A small image diffusion model, trained from scratch.
Training: soap at rate 0.0021, 9500 steps.
Rows from block 2, named by matrix and row number. Rows with one number belong to one attention dimension. Each number is 500 + 40 x the weight over the matrix's rms, rounded and kept within 0 to 999. All counts start at 0. Numbers have three digits each.
# q: attention query, key and value (stacked) (model.blocks.2.attn.qkv.weight, 576x192, the q third), inputs 0-191
# k: attention query, key and value (stacked) (model.blocks.2.attn.qkv.weight, 576x192, the k third), inputs 0-191
q.97:474520529529503512413476477454504413516536544507442571462592390574459504551415493386561494496530576645486525549553471624522534536569535514523567457480506560524504546670500493520492516533560517490472581440462556493527474479527479425522508450393470574510517569567493527586516529561575507505511488463513459546576492430442491444516419416436602541569472564619493476489527414459586428451488532495510556471571520637525452513565445545468480505473511507375533556486516466543369416449409437427532437479577443517472473537510460486488541477486557548556472522462495416516546494498471485533
k.97:536476514480408546494584572373471480486629498466471571525559444566530474477592471444489489478567543549495523525574476543451485465500576483543528526407463482460490497483556537506526499436588531543525562522466484583560510474611529524488572485421450522464406457536518515599484464475482502499503618497533552531563594427445566488434425488508549559563390573574547439450454470488444548393452547493467527510524461546483378517555454592425522555580536596425515428452450529496566518536528515557534398541479397490366453546579457550540474507492622523471493414485483512547500434491418521474
q.98:494498519504546469517495577425510514538512481504579453513553463447463650436498513526530479478491495459497519477451429500468535483521518580543603533512470488466509511455497540535454496557462507471571496471460544514522500423500491524507450431509475462557497526496489440450405431519512504444435501460419530470501461567558607584559568517520458470443569478507423496479452584560551559500527548481510593495462541521478513435487435492512489521499475547474523552540515521476601458492563519588442426535461549474501539428473452487478531460491494444506584467565569453436522510514514473489
k.98:550543469527463438507486535472467480512391496491559456443590453543562470501500474469543456587462508423513485525526400529483515511551431459498486527476488530508488517388493453470449522447555470546517550525558505564484440513480489464507495491527465457451531508521482471458502492500508569548444514520536431511405443519504555511542444556608500472515413462500519541455495558503473504528481486527443482450533581422460559547519564504513429483486451521494493540442535458532486474417501474435443507517541576477498518476437531413545505496605451501471490437514576469467532510478541543489
q.99:505495531498452521552486466421486489478470548551465493542528494521535574469508446476535468505548519504483526486526497498541452406492497431526470532553420515484539473560540453500478445507561516532486520543573554572492529504459544559561393549499458433453547475512525542484484537471526469575497448494531489513475494510474496510503463541526504457484506467609571443507477546550576468487477514467468478506461476487523509446533536477557473499474450518584524517456501508460498542514551532466490461459443446466509469479479550493559492525483492511479490482504469548521498463503523593508
k.99:569458466488439515483498502483518507563461533554505513461403548432516523478546530474495453553504501523546496490501426528540511528503485510479471435496499494517470536537519536478495468513558441486516507490445509537467560617543504534568474483532532462468498477496457490476510490515531408503547418519498535520444533534552505495516467478538512479469472497538501521533475507466460464486484402484482482498486487551512416519477519440470437494450476537552502518484494481496480544572565498489492553509478484497503548501485470524436463488416493474396523454498488497412555483552425547459
q.100:422472528528489495447547534438503519479494457445525460493502460519481505504525438511521484450516548503460501541547488524522515470574552440532496515538493583486546508515496484534481552508420522479517570464489559511494491482558456559505540518458491543501491523511448472502476452443479446470489483525524566548467473529521454410479449493549512441521509503474487468483528495565530513495484397503539502502462482523517483501461453524497460542536523617444513520484529527492523510548470446505532485557539513495516559473477531500521475483472513492500515487541474494584461479522511519477
k.100:532538519492493497555495514476520435524422492460447596518479458543525524509586513469452438532502436553512502579537497572508411536483498513399439418403467472456501580517555526534523481489504421540438549465449473498534531452464533494438500458564503463494550491464500572552442480506558521560519495472461532440490550545426504503504464466460468438481515473483506462514456441520464518444515453478493546499592480512527515565515465457485452468537476446466536481488517421538543506487470568522471466537476431565507455497518523485529526487464518471515534471525549552483461470458479533486
q.101:567551526521515543508510519451520502558535504483512532518497491531540448526514580481483510512463453477584486551485516563494514546499489519497483528465592475474462522541507512482542508457389501532489546503539557462502511530542554442472536457493466504485522509517500537563452555475487462454458572553428508487529568456407492418474499456448565552447539506510474551510481410541455525462492498522524475496536548521552432498512559573438547521488528454544496473548644444461478462515490488534539477420442516519462456477503460524464478514524524532573537487562488503494514465594540434525
k.101:471564501441517518461469498516454495493460540507520520487479492527520432489528467550495483496510489551481481520534555426498468453501424504519558520544565527506585470578471474496569454512516515514552455459526476516526416484549456487499471500536525560573513451473458499527520526466450496505513460498488498467508459532504456475503506483491479494492498512473522462557475527505431499496512459557485513482567512460522535500538581514610476441496585460414439437528530486570494473519494485499437533513436537540499533544434482499456504543513503530518481495476430520515490469545480492525
q.102:506505536501575431569480463514494510442501512456523539525529485491492457530454477533494522432498452593511536451521521519527469509533537460479453491425485534491431501505485492539544516558507503479512517469439510543463516446604459507488554530502500472535529525524477481531472513557505538532475531499531515511477508568469476549471429482545440550537527458498543459413485504492556501507461495520550527484502469509556507532428479532472525455518489506484552504519525536498502527501486499546458500498589549475489454505506479514421491485523457468528486473559487434534524505546550517563
k.102:490444496514517517579500512490556510500454446552529523475512476548504496426571494546501435494451406559519493486437548472504508516468484487502444514477489593496483493537470479464554550586459539487482485545477506537435507589494541516484498439527465526563556526455456583482524463429490517483454452500505525560479515454480434468527501457430473472495484434521498494536545479539471512512521531489510520496497505475495535494591489490488472486527476459510474513474497535521481527508469455515536503471540497510480502555412526489491564475482523559491483533477493579510503514532474523548
q.103:497524499490511546533428616456502626448507494538488493449484491473535515506522524527529501519531548507538477414529359500483528496519533571481572580452469517535512493499534414464488525516519507529453497531508465522582479554464533475505482492542443459581486438443486534441478443498547494513465540500468525553524606517543547526489428517562523575520521486547506547492473498513515533526559493471544472467459440466450506560488531542534554545505493497499519505522492504475511501507484460535438534446445440505484457477535495554539496477534476547396501506461571484445503438465489495506
k.103:490482501453412506438525500448505531533519517519544508445471472492507514469591536445484547495535541437475466457502510456444550518507525476617491467557472544500499484366463544488503514525458486484519511486504492502477568441570513591495539514479460525433557468549483556488531449464482486470523563495510530529505493473565520516443516502444494510571421581524495429458547512455537469501487529563451473586502501541466534530441462549471480535590506553489560537491493500511505532490532455523469455463487480492509485414548551473564476534518512485496472501430497436546443526486503462506
q.104:467559534469534475580476463540469545497409594567422569492505517463514511515475504531496511485522532474432567545489509458528492516491415537579500549581456464507537472514522517481496441531575441508529503489504483537441462525435431541431427512521551495474493493579471476468485531441504599472512457540525499455484459480589557493406516533462526463530515524518516489519543509470462443515468502468483566495478540453524476560483564455516542471508497445440471529486516495521453527528521585549500465529513541486503530534496500455522509572565408530472443535491560484533501538465412522520
k.104:446473570489471524473474503520511523508574513521509530439426488461513467468477544454533464539468462430483487481478504516465491423500542489447506504518500480577535514532471472477438480472473493467532503440450528532530501586538448573496525498519522484549480508478498412548561469495495500446469491496468472470479511478482464464524482457474511486490448406561472438503431524561586554500557508488505445508527495474524552490541445524468428627481407505597542520476493461499488500521499492512479430595503486512532444492486517571446451480516513543535513485529482508467453494433434467505
q.105:480464514475572487563523514519586485538408503519493619527495524397542563465450511532504481488461486450543535504550503492467425562508528554454454416573582513530533459523484453476478547555492502571498476530478515519510527466488567517512483466491479521509486451476547479544476471452498480414548538478589494444477425561486500493412538494520466500483507510496523520586544521477432484509464470539462460524511495420530547480480597482462501474542530462519481522512460557495558565482521525554450473569427513420485477509488494430518429498449563505435519553548555502477525494584457471483
k.105:545605512535529525465429509474422539567564514484519398469397552513544490516502512425469497494593499513479528497447484572564534569433556563495488542550418409486482479474500523503442490505485439529570439485512516450511601538503614486571572421470482503499446596444565461557453481548561500531513488480504468524543537549493533536466499452514416506527514491551476537456505517480439535504594479534460576488467417540514538523475411481522515488498560573485471475497476501529494472589561584583531505486498426475480496372510464470538477502481560497516487471505504571521471508553528547450
q.106:537523494496442514500459455437545514441475494491519490498433513511545484524496524471502421489504420513478484514446478515542493516488491554558529539554455471506509507434542494498519560478509498492487444480491538482547488439514516469486477474545505508530463498534521493561478511544541493516545515516470474495471479487581525499502544486549495525479572531493516519499542457521390540497497549517534492510482473470492539528516489530478504492494484482511474453457440503429488517479537507503512507457460561483497599483519416547464466538544399471514478519490558467462526579523503478556
k.106:530371501565477429490465508518504512463454493446526467466498464491478566434540462512506476474534464519503449500552527532464514524531566522545535395544449485501464477544477428487442464508482452474546498502521475557506536527499512498500478477484554494505565535498512470463506517399522508572490526448478455456493496547480457512507513467614533565462436521503577512420511562531475544533501510475483437515494429476516509488532559549438564462491433481534585551474424555524490439492556506516470512442524525485510485574516490495471491512548548543460421498548467539461513450557509444501
q.107:480487495503479477399430548525545468484496521501462551516491547443470511564549466483511511529507528519486511460535518489458486512507477554559550507525572466547472459483502483535488419478508545526519577508449493495492535523546484458537488485534574479429532503551534539534546535564475527558452425486463477521504453513587567514516612518457475455486522472497480534530541571526500454472499573593501437557520528486521481494559556495460499499550500471471506428447525412501545504464512545462474485528472513572508469485477502476499479466428503562539500444511533473517536564514509506501
k.107:543495535542470481529518548528443490495439507456529508482451556493536487461482539460488495498458537543459505427549477548562502502570515501511545497503511472529510535520467439472505553422532475507514431564488561500539456554454539548507518529537501500459431488542484555455515499466479483488498512482543501472480454531565446527508501428484499467477560479465486524473585443447482557434485449426562437522435495545447472457522531452429497496507467515471540474508438486503527476550458486558461477487539513506487558445470502542454502474504516523514493554486548494438450539572433501501
q.108:459507557528481526524482471542545597491544571493464564461447435493494490559507431478519496518446477504431538488517467509490399464439479463561568545515498524523514488443470445524445457532500491448563540508408497504486531470482498503453520522510561469538500504457551504473498473495578446544472493531518540524493454610488475498474552478576570452433566513441511407487547492535527493422475455428530465534541490559498586474451562495577503537484525447556512481539462524443481466496461427446540488531485455502561570544493380534512523492487427526542569526451629392534552567457495532460
k.108:530482539536509510489471518575494474585490388478530505464524487509505510537514526433479492472513523489520474506452517528470525529508543520533501510448498505508432486575447527485478484455508462428493577465512514440507459536461502486540492456464432489496499592535519526559474471585566537460495430551501466500532515465525515502507509487470501533429486423508504531474558472486524550503545538474501465506473489490503424544488525441469484528513458578494444581433482496455529478459506490455547457456508556469525495445424523457473526406503524501462519541466497466533480494431530497496
q.109:528525520448482474518535476471537492470569500519501565481517545460478443505497450548508536469526517445457538478505499551540524498459507468430495498525537528516473486459514509470451486452495459465494526483488506488535513451494479449501594476497497468464448483483474491551464591417473547538437451510489510471549437500556475493537461514492549532541480500494559493488513503516473486491536506545573599520532487501481513511465463477433433493495508565474490498465496546470478445540454495511534468556514523458476442457514600527538486528500494504480453481488503484546521547508439511503
k.109:515446488536523437476524458530510552491507498456509484441485517463509522506529500559445525562503507586431536485498465450443484512460546477514492437507493518445464499585525473557518488439486496536508510544495540528510525502538476481534491450502527500532555551486484491492501509485515444503473492451521522485490590495541507523555537504486429470499469501476485468542435538432475410444487506459480489510489461567544534556527487570538471439501514435465472431454507471487526523519536563516507509489485487506499554480506482475430516474456558560546507391490517526547499524481593491432
q.110:524511495402453514497479528466448511543499548452487519472566558491557499559503437577466518498567445517439501511527460458532457458495511501529487508479498482519451449485458498523460529512568565556526467525449517547508497491531557526520477480505499474549443471491530507458457460595472452484477564490488503527572500455485474520481556500469530526543449513566466525495455451573540542589520493440482499495562480467486512594529516461558612550530504494535491464439549535482477506471539465494419516479521482500551538506542541496534461500557477514449473526531484508531493448438518559562
k.110:540494551540463504528467513465460477491520535470541519479493491479463534461446531448452536487476512520505520510503487473538470540466525509542499480546502513512482433464541501498496516551469524501458463485557505500501506449498435508521476456551476561472620389515541614493511435486600561463480537445448404532515438474503513563551560496508527470517508385550487555443513479481506470490480494477512444530575539562528521475546487477514477577462476471455488496472524510487522460511508475475498491464480480509501496569557502486511488573549481562521515569516504527495508477452457458522
q.111:423475492548443530451519535493545526483487497470479488500519523514531554496489427514483570464447515499431544543528501535449581453518525479512474501476565509461470512559578465555471477464551499436444452529469451418502498474459508542499552500503458456543466493470467482476460479464519423465447478522489535532485537414529431500461462500478471492528409538519503545533460500509456527466504484474516509486553488466477414528461518472474490463523435555565495504478510554506550516552478500542477517503540496452488467525557476534549503440608494528472496496456461461475533454442527513503
k.111:485501462514501489505494507484560497518502571541441537485459519420535506514502552522439460501477506450521486555518507545475453502515582428478596562432529493453434549491479476482482556488493514526475541488470481483482450563507447540513568469516496470487474496605490536524504538537541467491540460476506516449483475529532520527492452454528532525513521544594469521467470479427546469462531465515506504464532593495540496473504493540543521512474503531500486516489508431565605481553595496500508462496498433574457460507461502484485485550489500471560474502471545518524466460484558439505
q.112:497461472560425577422555532530533393486549514516476490453529457480493350581504517478439524514496550490418490523551445490514585579517568550612540558512519526541528564584443527503466478335514463471496476387495434448476588500509443487616461526453482447459435519553533649480551487537524593466526505562519354568551459414567538513543469511501493443505493541466523513423432474492531497453470596506512449526432585502398457452517445595438545511555505586571523507385498587446561462519498407546437511481530422550454586641607506477548516532471507527526523598501552467505518526587468474434
k.112:330420501472462482487567456545503545530547526554460496439471336559501442494482424575519497447507529482473435501540550470457481466526519480537597582530565526483473472538499527521488583561490555502470441556604536526445563425553428536547377599419564483472469377476512527545490439469409460478495543620594472594479380453538500491462558505413492426478603569531460387560442468496465546490638478467482490531563560564459503380401431536570590497517510504556605462517418517443479397547507360466559468551481496520471523486613591548553466531366529560471614550507497429535493436449450584508
q.113:556467544492523514441531452513520532495520442488476508518405523510479459561483559485520439509505508519521464534506542526545486521407442519366522449540588512523528543499514472485492459513459455550475523474580402545486513545527487577466510421527488509474532502522523464522514603545497472520464406415473506447496567488491563424474581430491468426474458429542449506502580471502537484520497530507480490455466539511455480528452413393491448491500480500532519465468465394515486490576506472454515535469416560500517474461488524444415477483515501466555473409499529599419456480478504521498
k.113:437521556499433449555573555388535500568497462525584445584478511479466516448447451492421488539575569477441498535535496525480453538502401447487467420511454435471463432509547490485449571448454463555400562502419558539388523438490548512506518464548450528579434515478528475464537421458451546525430444507477498503457498523431467550541426494480499518479511492506425543434428520593479548619425532540526451505505467382479536471498586570479512556516560452656435489490540539463398546412558465497484443467473429546468503430497503506517478532476538530371586526510539571496598381543460497469
q.114:520560529498490468503479485530497526476515505488562468517449567412500489525575475449475578576452418474452501460589473523482518457513534477523498436532478492501492446465464478447568547575507454520480539500480523456463538456499485500514577533521556480449497476454532486562517545534497537478454545502462520537527530516521520486572554519448613502552529531449500595499499472474480515532542510548465545485531454515448521553416478459495545526527500484574492492419478487542555544529531499499444429442441489448532423464470496571514532456469513530505515481516544479457567587467447513508
k.114:489467515486481453552533469517520541471486502467629526519466484455478511468478511502545497509470492498442471564510526464505543432500501510546405464542555466447505441494477524457457552458571498539530433496501575449510536522526477470508494550504522574504611444545538477496462419529488562501406471548427500536467451504577417481524446550529517409527499469475513520440527484556530455517570576434478466545495515388561426551473522507588525541498508507472516486482488552524472478537449431488460458500577533478503435564474429529519543478536495431532507493438506538563454554470471431494
q.115:468564503497450481536535496524502525563502549537498424500461464489515418512484450494518491490488505552483519460458440479515537502532479463493523487536564478474509491440500495559556472478510560486474518494423505497501476489541493516526499518511564547404470524517543505500505497478469461500477483541539450449447540459596479565453517490504505423402478467489473562501519614556492524513585569470428541503519463423530513527475491528552501512461481468499445480572486508568415473457515477499487529493468515488541554582491528518568528498538521471483475470544484494547540548542516456531
k.115:488475490476542496501439527492457543506433445519522489546572540544526485466525527470451461534463484522496516465519399498535460464448491523486515478508489552561537509493446489423531466500519464473513572521564403510450530489481423530508523532471498452418550486563468484512435501528473514551449522511463493484430475508468480469482489475516525523471493526469533469495450532463514490501479505500483478542550449495486450477488534454499499528502433515511554513473515477460501470502438503478471532554510515553500470511554471543462535528512462482456520494455494487492490509469575551550
q.116:548525478505537518453510509538567478493515467467501457553455497481506512484542490480454473516531467469531506553486519507465499615458550502550531499543474464544417557462475539443522449478486483542500500482505512574512475512556473492560544437543510411496549545514502516436478455569483543446523415520480498524534507532470479440470515486519539443540531450465546468492486513507525510449542542465506512447537494486477492558494452560514487528515548450466519481515484464491489454494529499492494512493484526461485504554515477467517479543451464505567548504527489485469599556517458468544
k.116:484484510418471470472542525517402563478491492518469542495532496519530483522499499529481453571452537461504498448554478523476537531595495528502535494452488537516514546491436508473530520580497509488514494512499521504566513581426535414554501479424493479520497489486597436499460482447526520493455524536484550425486543532461501408477444554521486529472498491426543495468509506464485507497519454502489507486487531474591428500501463466513492568479511488512485500485525465489522475518470520518523539513506576467462488377484521515404481538474504485478452400549536490505530463563419445584
q.117:471565513525485485500491560471536452485509473543505516484530486591505433525567510511562534510497459471488493554564511558506526495573542506466564464482516555494532495454481485511456574451537484505479532505497551497538476488523505481498520501465480480448547468562467513438575451392490541523421572531535522530430411441528514462445469521468482502505526556463470493502522519439390570434497468555475479424547592540512515455531433526392531408446492556455504510460467468471457538540536568553604558551581492575498530462528519524487519530523460528570437405460473473533415511520543537462
k.117:544548518461533412521626522493535545501515471514504482529481505540593506456448539508481469535606511572423418521466504548502445471489538493516507531482505570511499517431569572523529513521533455541466487480531483484460474490501545540401528567463489503477543533519469509469517550403464453526563498501477442544479552572550519492456476464480477520488457601483447516499619499489477481495494527471548534488531543542564522515442586508546518453501560474518468489516466502492508545468522538538491465541476450541517479498433485440496537462517507493491508525494476451497436461453560591512
q.118:511470513507499512465504466535506500499506511491458473573448490497544526559507535409479518496501477532496428511551487544537511547456501494508539495534543486492549530501483480505516512478473455533497495450465440484556550495436497523532500495539497421452497488531548559493557532502499465497482512463518449468486496544506481456536493528470517452502507496542538536492538503463507421458505481514435530521548527433533490505454510518450546545578498491536494497431480431520475494498487489480529463468528465512523481458489491449544503474479514501481510532466519516535479476549532491476
k.118:493482500479518530490459571525539505491517547493507503534484494499511494500525531555439510528539515484538454489512460502506553521500517512520462596540526399443543541584482496475458569489466514489503475533580508512491529570522449522500524489475520545500528553427431427543481474553550490516548428498554498485547536487519487455580492475528517470498454524479491467574481516445465509504488451539493475529500513461536451501467475531542546465467522433481465458517496523507471429516576510455473515580517493602549517512495531531478399562517458420507558496489466472488444461526502503480
q.119:594500481580492475461543527542495479487495494450468506495472556529565516479533511495499519512464541472456405484558515525529525517528471483479567518464454467496467544517456469477509502503565491563456550538484494483446566509479560526473471480536462524469501533485493463464492470529547453498437499491503515479511475462558520558491535528494459515509459550506502539461503487507486492491564542543516445500593535442420438514523485488475477459585487534513583535502464477575489455509454520464487405463521560548481530482498509549475534526514544517423486472471482478433475478461540485503
k.119:512466467538462458500464522474528494499502531478481504470465464466498518423540492479490438490553532409485464522515474419463571488490516491512542466462471486479557559562459547490489544492423557548492464530524497552508528533512486523531557501523458530433571470559443467506534459584444509476513477429472538464540457456499466509541441522393566467483447466447554543464514522506535501434439495497501472506421504503451567502480518508584470526469500470522510543514570523551488524528446513548513503531547469476494529484507493432532468517498484478538515468528470460545514495517547504513
q.120:461478539521561446483541465588442490496514413474528470478519435502498458504521508494491506486506471424540453557536581502463457553507472527488500518503503562495469445490519509476562542497505469542500449507541485491572527460507438499596471508521549561484484507504495484494460503474479470503444546533488454429486441499468536457499563487496535497530550475533463461477478504489431549526544455507409541514559447577495474546534456451523468465538510512443479418483481563523493463496553530501501492503452512524455539467502501443423494479550503510575519481464480464498496525562489444494
k.120:431463521498490466477473502498562437481484527470487514527487486463495499517501558499532508501512474501503527468508493458482512470443506520506465467545497503486568463505493500443529485480525495494481558488528532512539499400496455445521555468444488470492492539486536522569474490552471454534457428446453522463510504452456491555482545485554474555518538471504494467435484470511564515485478532510519484526528521475515430496504451492569488501522522449584580522463515442536464554528570462436507519547550530445541487522512515474475438513507554464486572451532541492560520463527551503503
q.121:453531520523537470445438496536546533566477501557521490469505548524531538466529588473536515492442506523495446435430440447523547527499471529503500513545476493498605495516475500473506497596521500504470478457437479474494509520384564455513539576511481519469427504491436459512541493563514509544438515498450483476511467529544449568485549470484523501524500536458388497498539487478476615542513465520512374507562497489507514511563505469515529515531498556558516460496601432518455531537464508501483520448489520502484578530464505542589524444494471473495440431488465592397508524533592491469
k.121:652567520510547450515483439428501481539462474457421495490529515527521503492536524530503515497459473559559533476542505476518462607493493535503547488528504489537455416439484515560450498555489523551501463411424507472471472504530452507395458455544516435538559512505511492513445512424537455535570416477428516560505586575527600525458459483513503520491539463469522519509495561476439513494559526510440453432487498477477564438463504457560456502509529496503475510465459533491509535500472562482406477493488433462502495386469511501469453452535460519455511523530459609524423504473444532464
q.122:487487476522521503464567533514537529512511518473580544444495497498577476469568497488442519494465545495433499510493541454539570525579506421495479573575515535544542459561483487507480533474511572407518516525504458542506479477535461440491468567491453466484559487516509504391531488469535487511538561517488503458524441450505400471492529415490528502506506504472592419535529573464488522511531504444508478483534557546514465474488511540571527511533469447507494485583567558439518448498482459497509473516467458512567593571554458516445544528439471461467461502528466441437520447497576494582
k.122:534547529544539568489500575539423486491459539522513470588476552471456502497538515414484488483532494583485539521504480539505411437492525519506555507434432506502524532511502482480519486541489403478474562519469544535550453444577523471532519456577535498417504485501585561508485483509527508552453472483389471495463626453454494561499496565575525531470488446476505507481492499524463540500471537485488572484463511609478437426584403473479553572506423572539467526520398508429502450497505525550519441458534496445519387446556529466481431478473507435495497494502486471506516477448586506499
q.123:538555473487517530526507497504423501475464508510518484459470523442439544537548493527414566452489491465489496498491528492490488530489461488529485561512574432504525523506520394535486559500464477581541443485561471510431538439528470540504520443494500578520460528497514461406493437500497460415402544562496482493472546511517422567498506440508487478473549485450547442487500472556528487497460439487522531480418480432506490531477485547476501511483475528496557466479496538441458505485459512539505464437530431509450552572473514468481543531454465426441465562554522501468535457539484555500
k.123:471444441519502532509488478451431472434495483502435466504498508567457505491542482522570420544492523462531529501542466556507481458525494502532571528517474476545482493512507476463517469483518476499523506521496487496475529516461584506457569527442500506421555455463510523495494502508513558492491441439503471498468519522480489517473533480518463519446464490495504545500484495474461539473493499402473546534539589470465490404529503454509486488505454446492447481482469487489520420473517472506487459482527538498503464507483510498524501585553467501477482512500565481519433511512500459502
q.124:488512532587474542513502503529497520460515491478508489514523490504458487556560530482522429522487505489544487493487569461535494529463506438479471484486495479483469492526482507518545499507523538579516486553515490500482475511466499463464534541491478477477523564520481485422453455519472472509435503493531521499518503521495525549488495476458521501496538495522541464476504531441490415511571484480480539469529462442561449531469479509478464535518547522458512502485468502516573530506499568529474441432484499492501493540460486468494494498493512533495499502489479423510470480472479528490
k.124:494494466432550521486541623531513555472535527538461502445514463462505533507534516461547488524499456452453522519471501465482556502541533525559541531526550488536448544468562498481495506486444469521537471501533472503498490516494431496520454521495453479459484478425482457568478451466483411483539469492504483448418488481545375455491489461533512522453449583495572569531541509414448525502444538526517506485492484487461468483459476500536436473461508491548525426478519502533452576514552489437475509492519529447447534426502499499513450474476491455476435458513507494461478452515494574508
q.125:506476548551500484514535530471496466471528509497485483470505496462470475435522433536469447506507562500559512471465528498410513510490448517487472466428490547477471574539504468425492474477462525523494498497440504477527534494474476545474460575499471434511532434448523550541451482492490512493503460518536430575443509495504494469536512538505492477481532474502516491481473521456471540500522388480483488478408550528487472454516569499524493502552506573509486507480497447501547501499527486502492443542455485510513484490545518534537438493467551503503523556437491537462495510502464530499
k.125:534549514514536487490470480491542471461493499548502539495486543462527458475500465544551542498472544480440475488508559540478474561560567469509545532494452538496511477487503495519525550550533446434499467558494483506535521526461508505519557504488519525485508490506530464413447511456502494496452528497456524525493492489419524433517518446478540486530502513458481478499507492445519501496459413515576508418489416606521560500562525479445513495512467446527509535571545446538447479439512463537509531503504528529524442496506511502519501499556496531459550516521499513517506472496509505477
q.126:520503510495489524482516537475506460583499539560548504543580442574540509500471410482486385502552513505473548507462477483512465515547463489503497475494519516545509579474452454572478557523559504447527486549478475469413582483446416513499511525507491519493487492508476487497392530490515497571550499488458496561461516484418524461516498468539565520515506471464506486549469464487530512502457459521467503441510481509482561424515506541533496549440493565493551501494500487470477495531525527507445453450471384540493467451530472497464528462491467480494439501545465513543559472507487467456
k.126:488557544446508540433505494450566470509461474480532431455504473459507503535478521474438515463475555533580477488484535541490521562476482507488527478508479485461503457487556457474503472518501493531529498447518505519461472491529489518456510455525506439516498496516488516523468486501456507504519483489438467505427466482487541496528490468518581525507517490530561510481446526511520527566549474532451503500537477540488479491500497511390495444501502469508466490563475485517475519504506519458494491491456552506548476536481509521513424434499462508462490526429508465468550513459544519561
q.127:542490514504508486518498568481510502544484477521487458508529514494494533440540442578431526505487504527508460522491517547428492496537504481493538458386460509472471487457531477572516556515547560477456523504503508526470477482431493494433591505595480492514506495490485508451526519493457513487425478497563417528514504469492570452564494458545479502493485488475485481529495565572553461466507466477525544557445503541429511512497512493438538468574503461518509524478523461540479481508464591467480453562487505556537449491538520507493560535475478494471471453472506542508526471474550502426
k.127:485586575495542477467536457497505499534474486552489575526520511459530467482497483494523492465434525528484499472461507512482505470479471521526442426476548553482514477515433521533535501515534523481504527472486546490504436563474450516530487545468514455559520487496472423551544501493501518477446468544519540426506455425481495531481476406441514504484458450501484524498500529435494479504461504542501501545497463509509526457474519508453495523468504503539512461512529486463604487521442490519457568497573462488488501551537481466488496464509471534500443529463530427476420537473471524555
q.128:477497396454476504511513534579472503471459433450452520490539520532509523523501552593486448561560550603552542500504514531495516489541464492424476491556531507527527516515465519517476489491498519467497455518500446477531525469525488548535529413550413505532556513483449493444484511568473525464508609497547550420523553533477485461443562482482509525479460446472528499482438444518501447497537544530492475513532535482482508475543553515429448529474453540454469494438587530512480540508486513534455535505484531505496441537469466544499503481513504421446496529517528541493471476582543576540
k.128:449473548500587533513517484538502524511454407518510529520484560565478500544528558462456471406527474440518503453463486521516515563557480492509450466487574389452505538445510499431534468537503435518466495489499530468528498593523444511507477561488493502591505500482494519469495432517411430551551463535522454482476546486478483493539494464498527605517510555486528499531476456454516400497517554563536461487426518581510499513467502495488501524493528493620516547472425490508505561543470525484527516498459501528519484398435510486552499444500478498516470511394451491501497509531557559490
q.129:482521453526452565471451449509469471407504545445397518503532449535590569544523506481517476531469582568507473492505533524527461465521518478473506444425480519521504507562521545531467503489532567523549500542451461523509506473486507495574547441456535457567550460499453559522513533580501466470616540554467522525507540507530535535571523526527543519436513534481520543476468484535541458509534435448543482447414549511495529485517476439488543536445478562507573482518509527474571520526501477512544545531548455487447528531538440481603461488533453486483440546434528484469530487442483571487
k.129:485517456565511547500515398444508493485406476529478459490407456494519520412483515600441499452429443489463512391436491529551359429540492630495501452582463415505566464569596493533548498525479529510468444532499484490455504485562433519427518466458556599525510556524477469554505427469526415443528419584538448490452605540532530427578491544562501486461492420495549520421432507505474478460455432526578456520493487553520494458500513520494565520502475532608622494532398477485513532470477421508476564538452539521512488452620519427544551432528517458526502499560549618491495484506618509465
q.130:498433503517565510494484489523426476464437480493528481529485506520447460470513497445455492547471558442483409592501506497492556534496462558480518563566455543424547447557452535590470453502411522454490447359527452467504542506550503546517456489624585467527560501603614417407424519391473608491417548469522430497392473501452500519533474451477521488527539507475463522447573530557482470529553635559503452529585456487589584584536551480468494487535499540470472520488467468448485449444491516576486521507459496488434510448530541437447533576489477512547455474471559543489509451489563509534
k.130:608400478601479519554566452462649435541476496505507483540489447517505475516495462396487480482443445489548498487534473370571458474486583545454468551466516602536514521567431489616461479474491570581513522401434512466490516500515455541501505489415479562482576494513525495536549552518478594509473472539512431598554506467455414535553505581478482448561474504615493481457500483487389510577540532513493513468461434499464465525502502483494467534599413506528371521428446547485458546483507524493399458510480545430471529633488416446520529544518527564516497500456528489533601523476452432586
q.131:469479440498475521505489501540446488488488543444463396460522511525593585432475553535413529551514489555512400515488498501535558474481474524542536508530599488516558481508433504406476492517496509505541510513618564527520500481484505598464512496547523468404522479524552519523447460463423499549504479481537510525448512537432541557432469509615472486469535512449536573463499496540462403412596501518470456493517416545490556515519447405521512557470470508457483511496500455470433457431456572544475512414513489517614535487419499429520499479485427510483418514521447507495506515489511476544
k.131:540480505446439536457454406541503552528446455480556513449481486558520440568516515465467475503460608390531465520536538576567431532497551488482439544578460492484489488515526506542524454537525494568496510482477549551531485524519456539590491543512529524541450489534596500453397475528444479489458500553483452512449550513511446472490461563469489499528429499608641533467474491568462502540464490578567492495597469518439445549446555470487501526485525551506518411550427528424600518521528451509512420485481507476584586544510520495587500440528587505501558507534530556557573496511432453487
q.132:501457461537409452520491565503516483483563528533476510466552519478464491500514545512519513575469494580524523532532510401499512517475538580530495551464504532554428530531483469490488525489550492499477576470569525537453447482456455510574464594456533475422467515536457484501461498579548527520542526555513468479535535481539458497511485488461508478517564517512506527486492447511467442523468518457508514481563491546469447470489486549460514599529485528573587531425496501531576454465508412427504489472497522489500507470601491528527429488522414587541500527409484474467551497510544499475
k.132:545541489508499494490498443536538558513569503493472470542471552509577453520491493523475459467526489525537509497491523454484437442457492488476455493477574504407525533449591509494538531613506492567469449513496530476506499557497514483506519512526530546427471537503457435495504530458521466478570500506533528510507444526475415493499514472517523493521562426462426474532464463454455435421466457524487522459440500492519533509543461500561459488462499465518528535532478511499490529485484549501516503428473521518522470523475512452443537495493489491471506493540446479517449555483490508500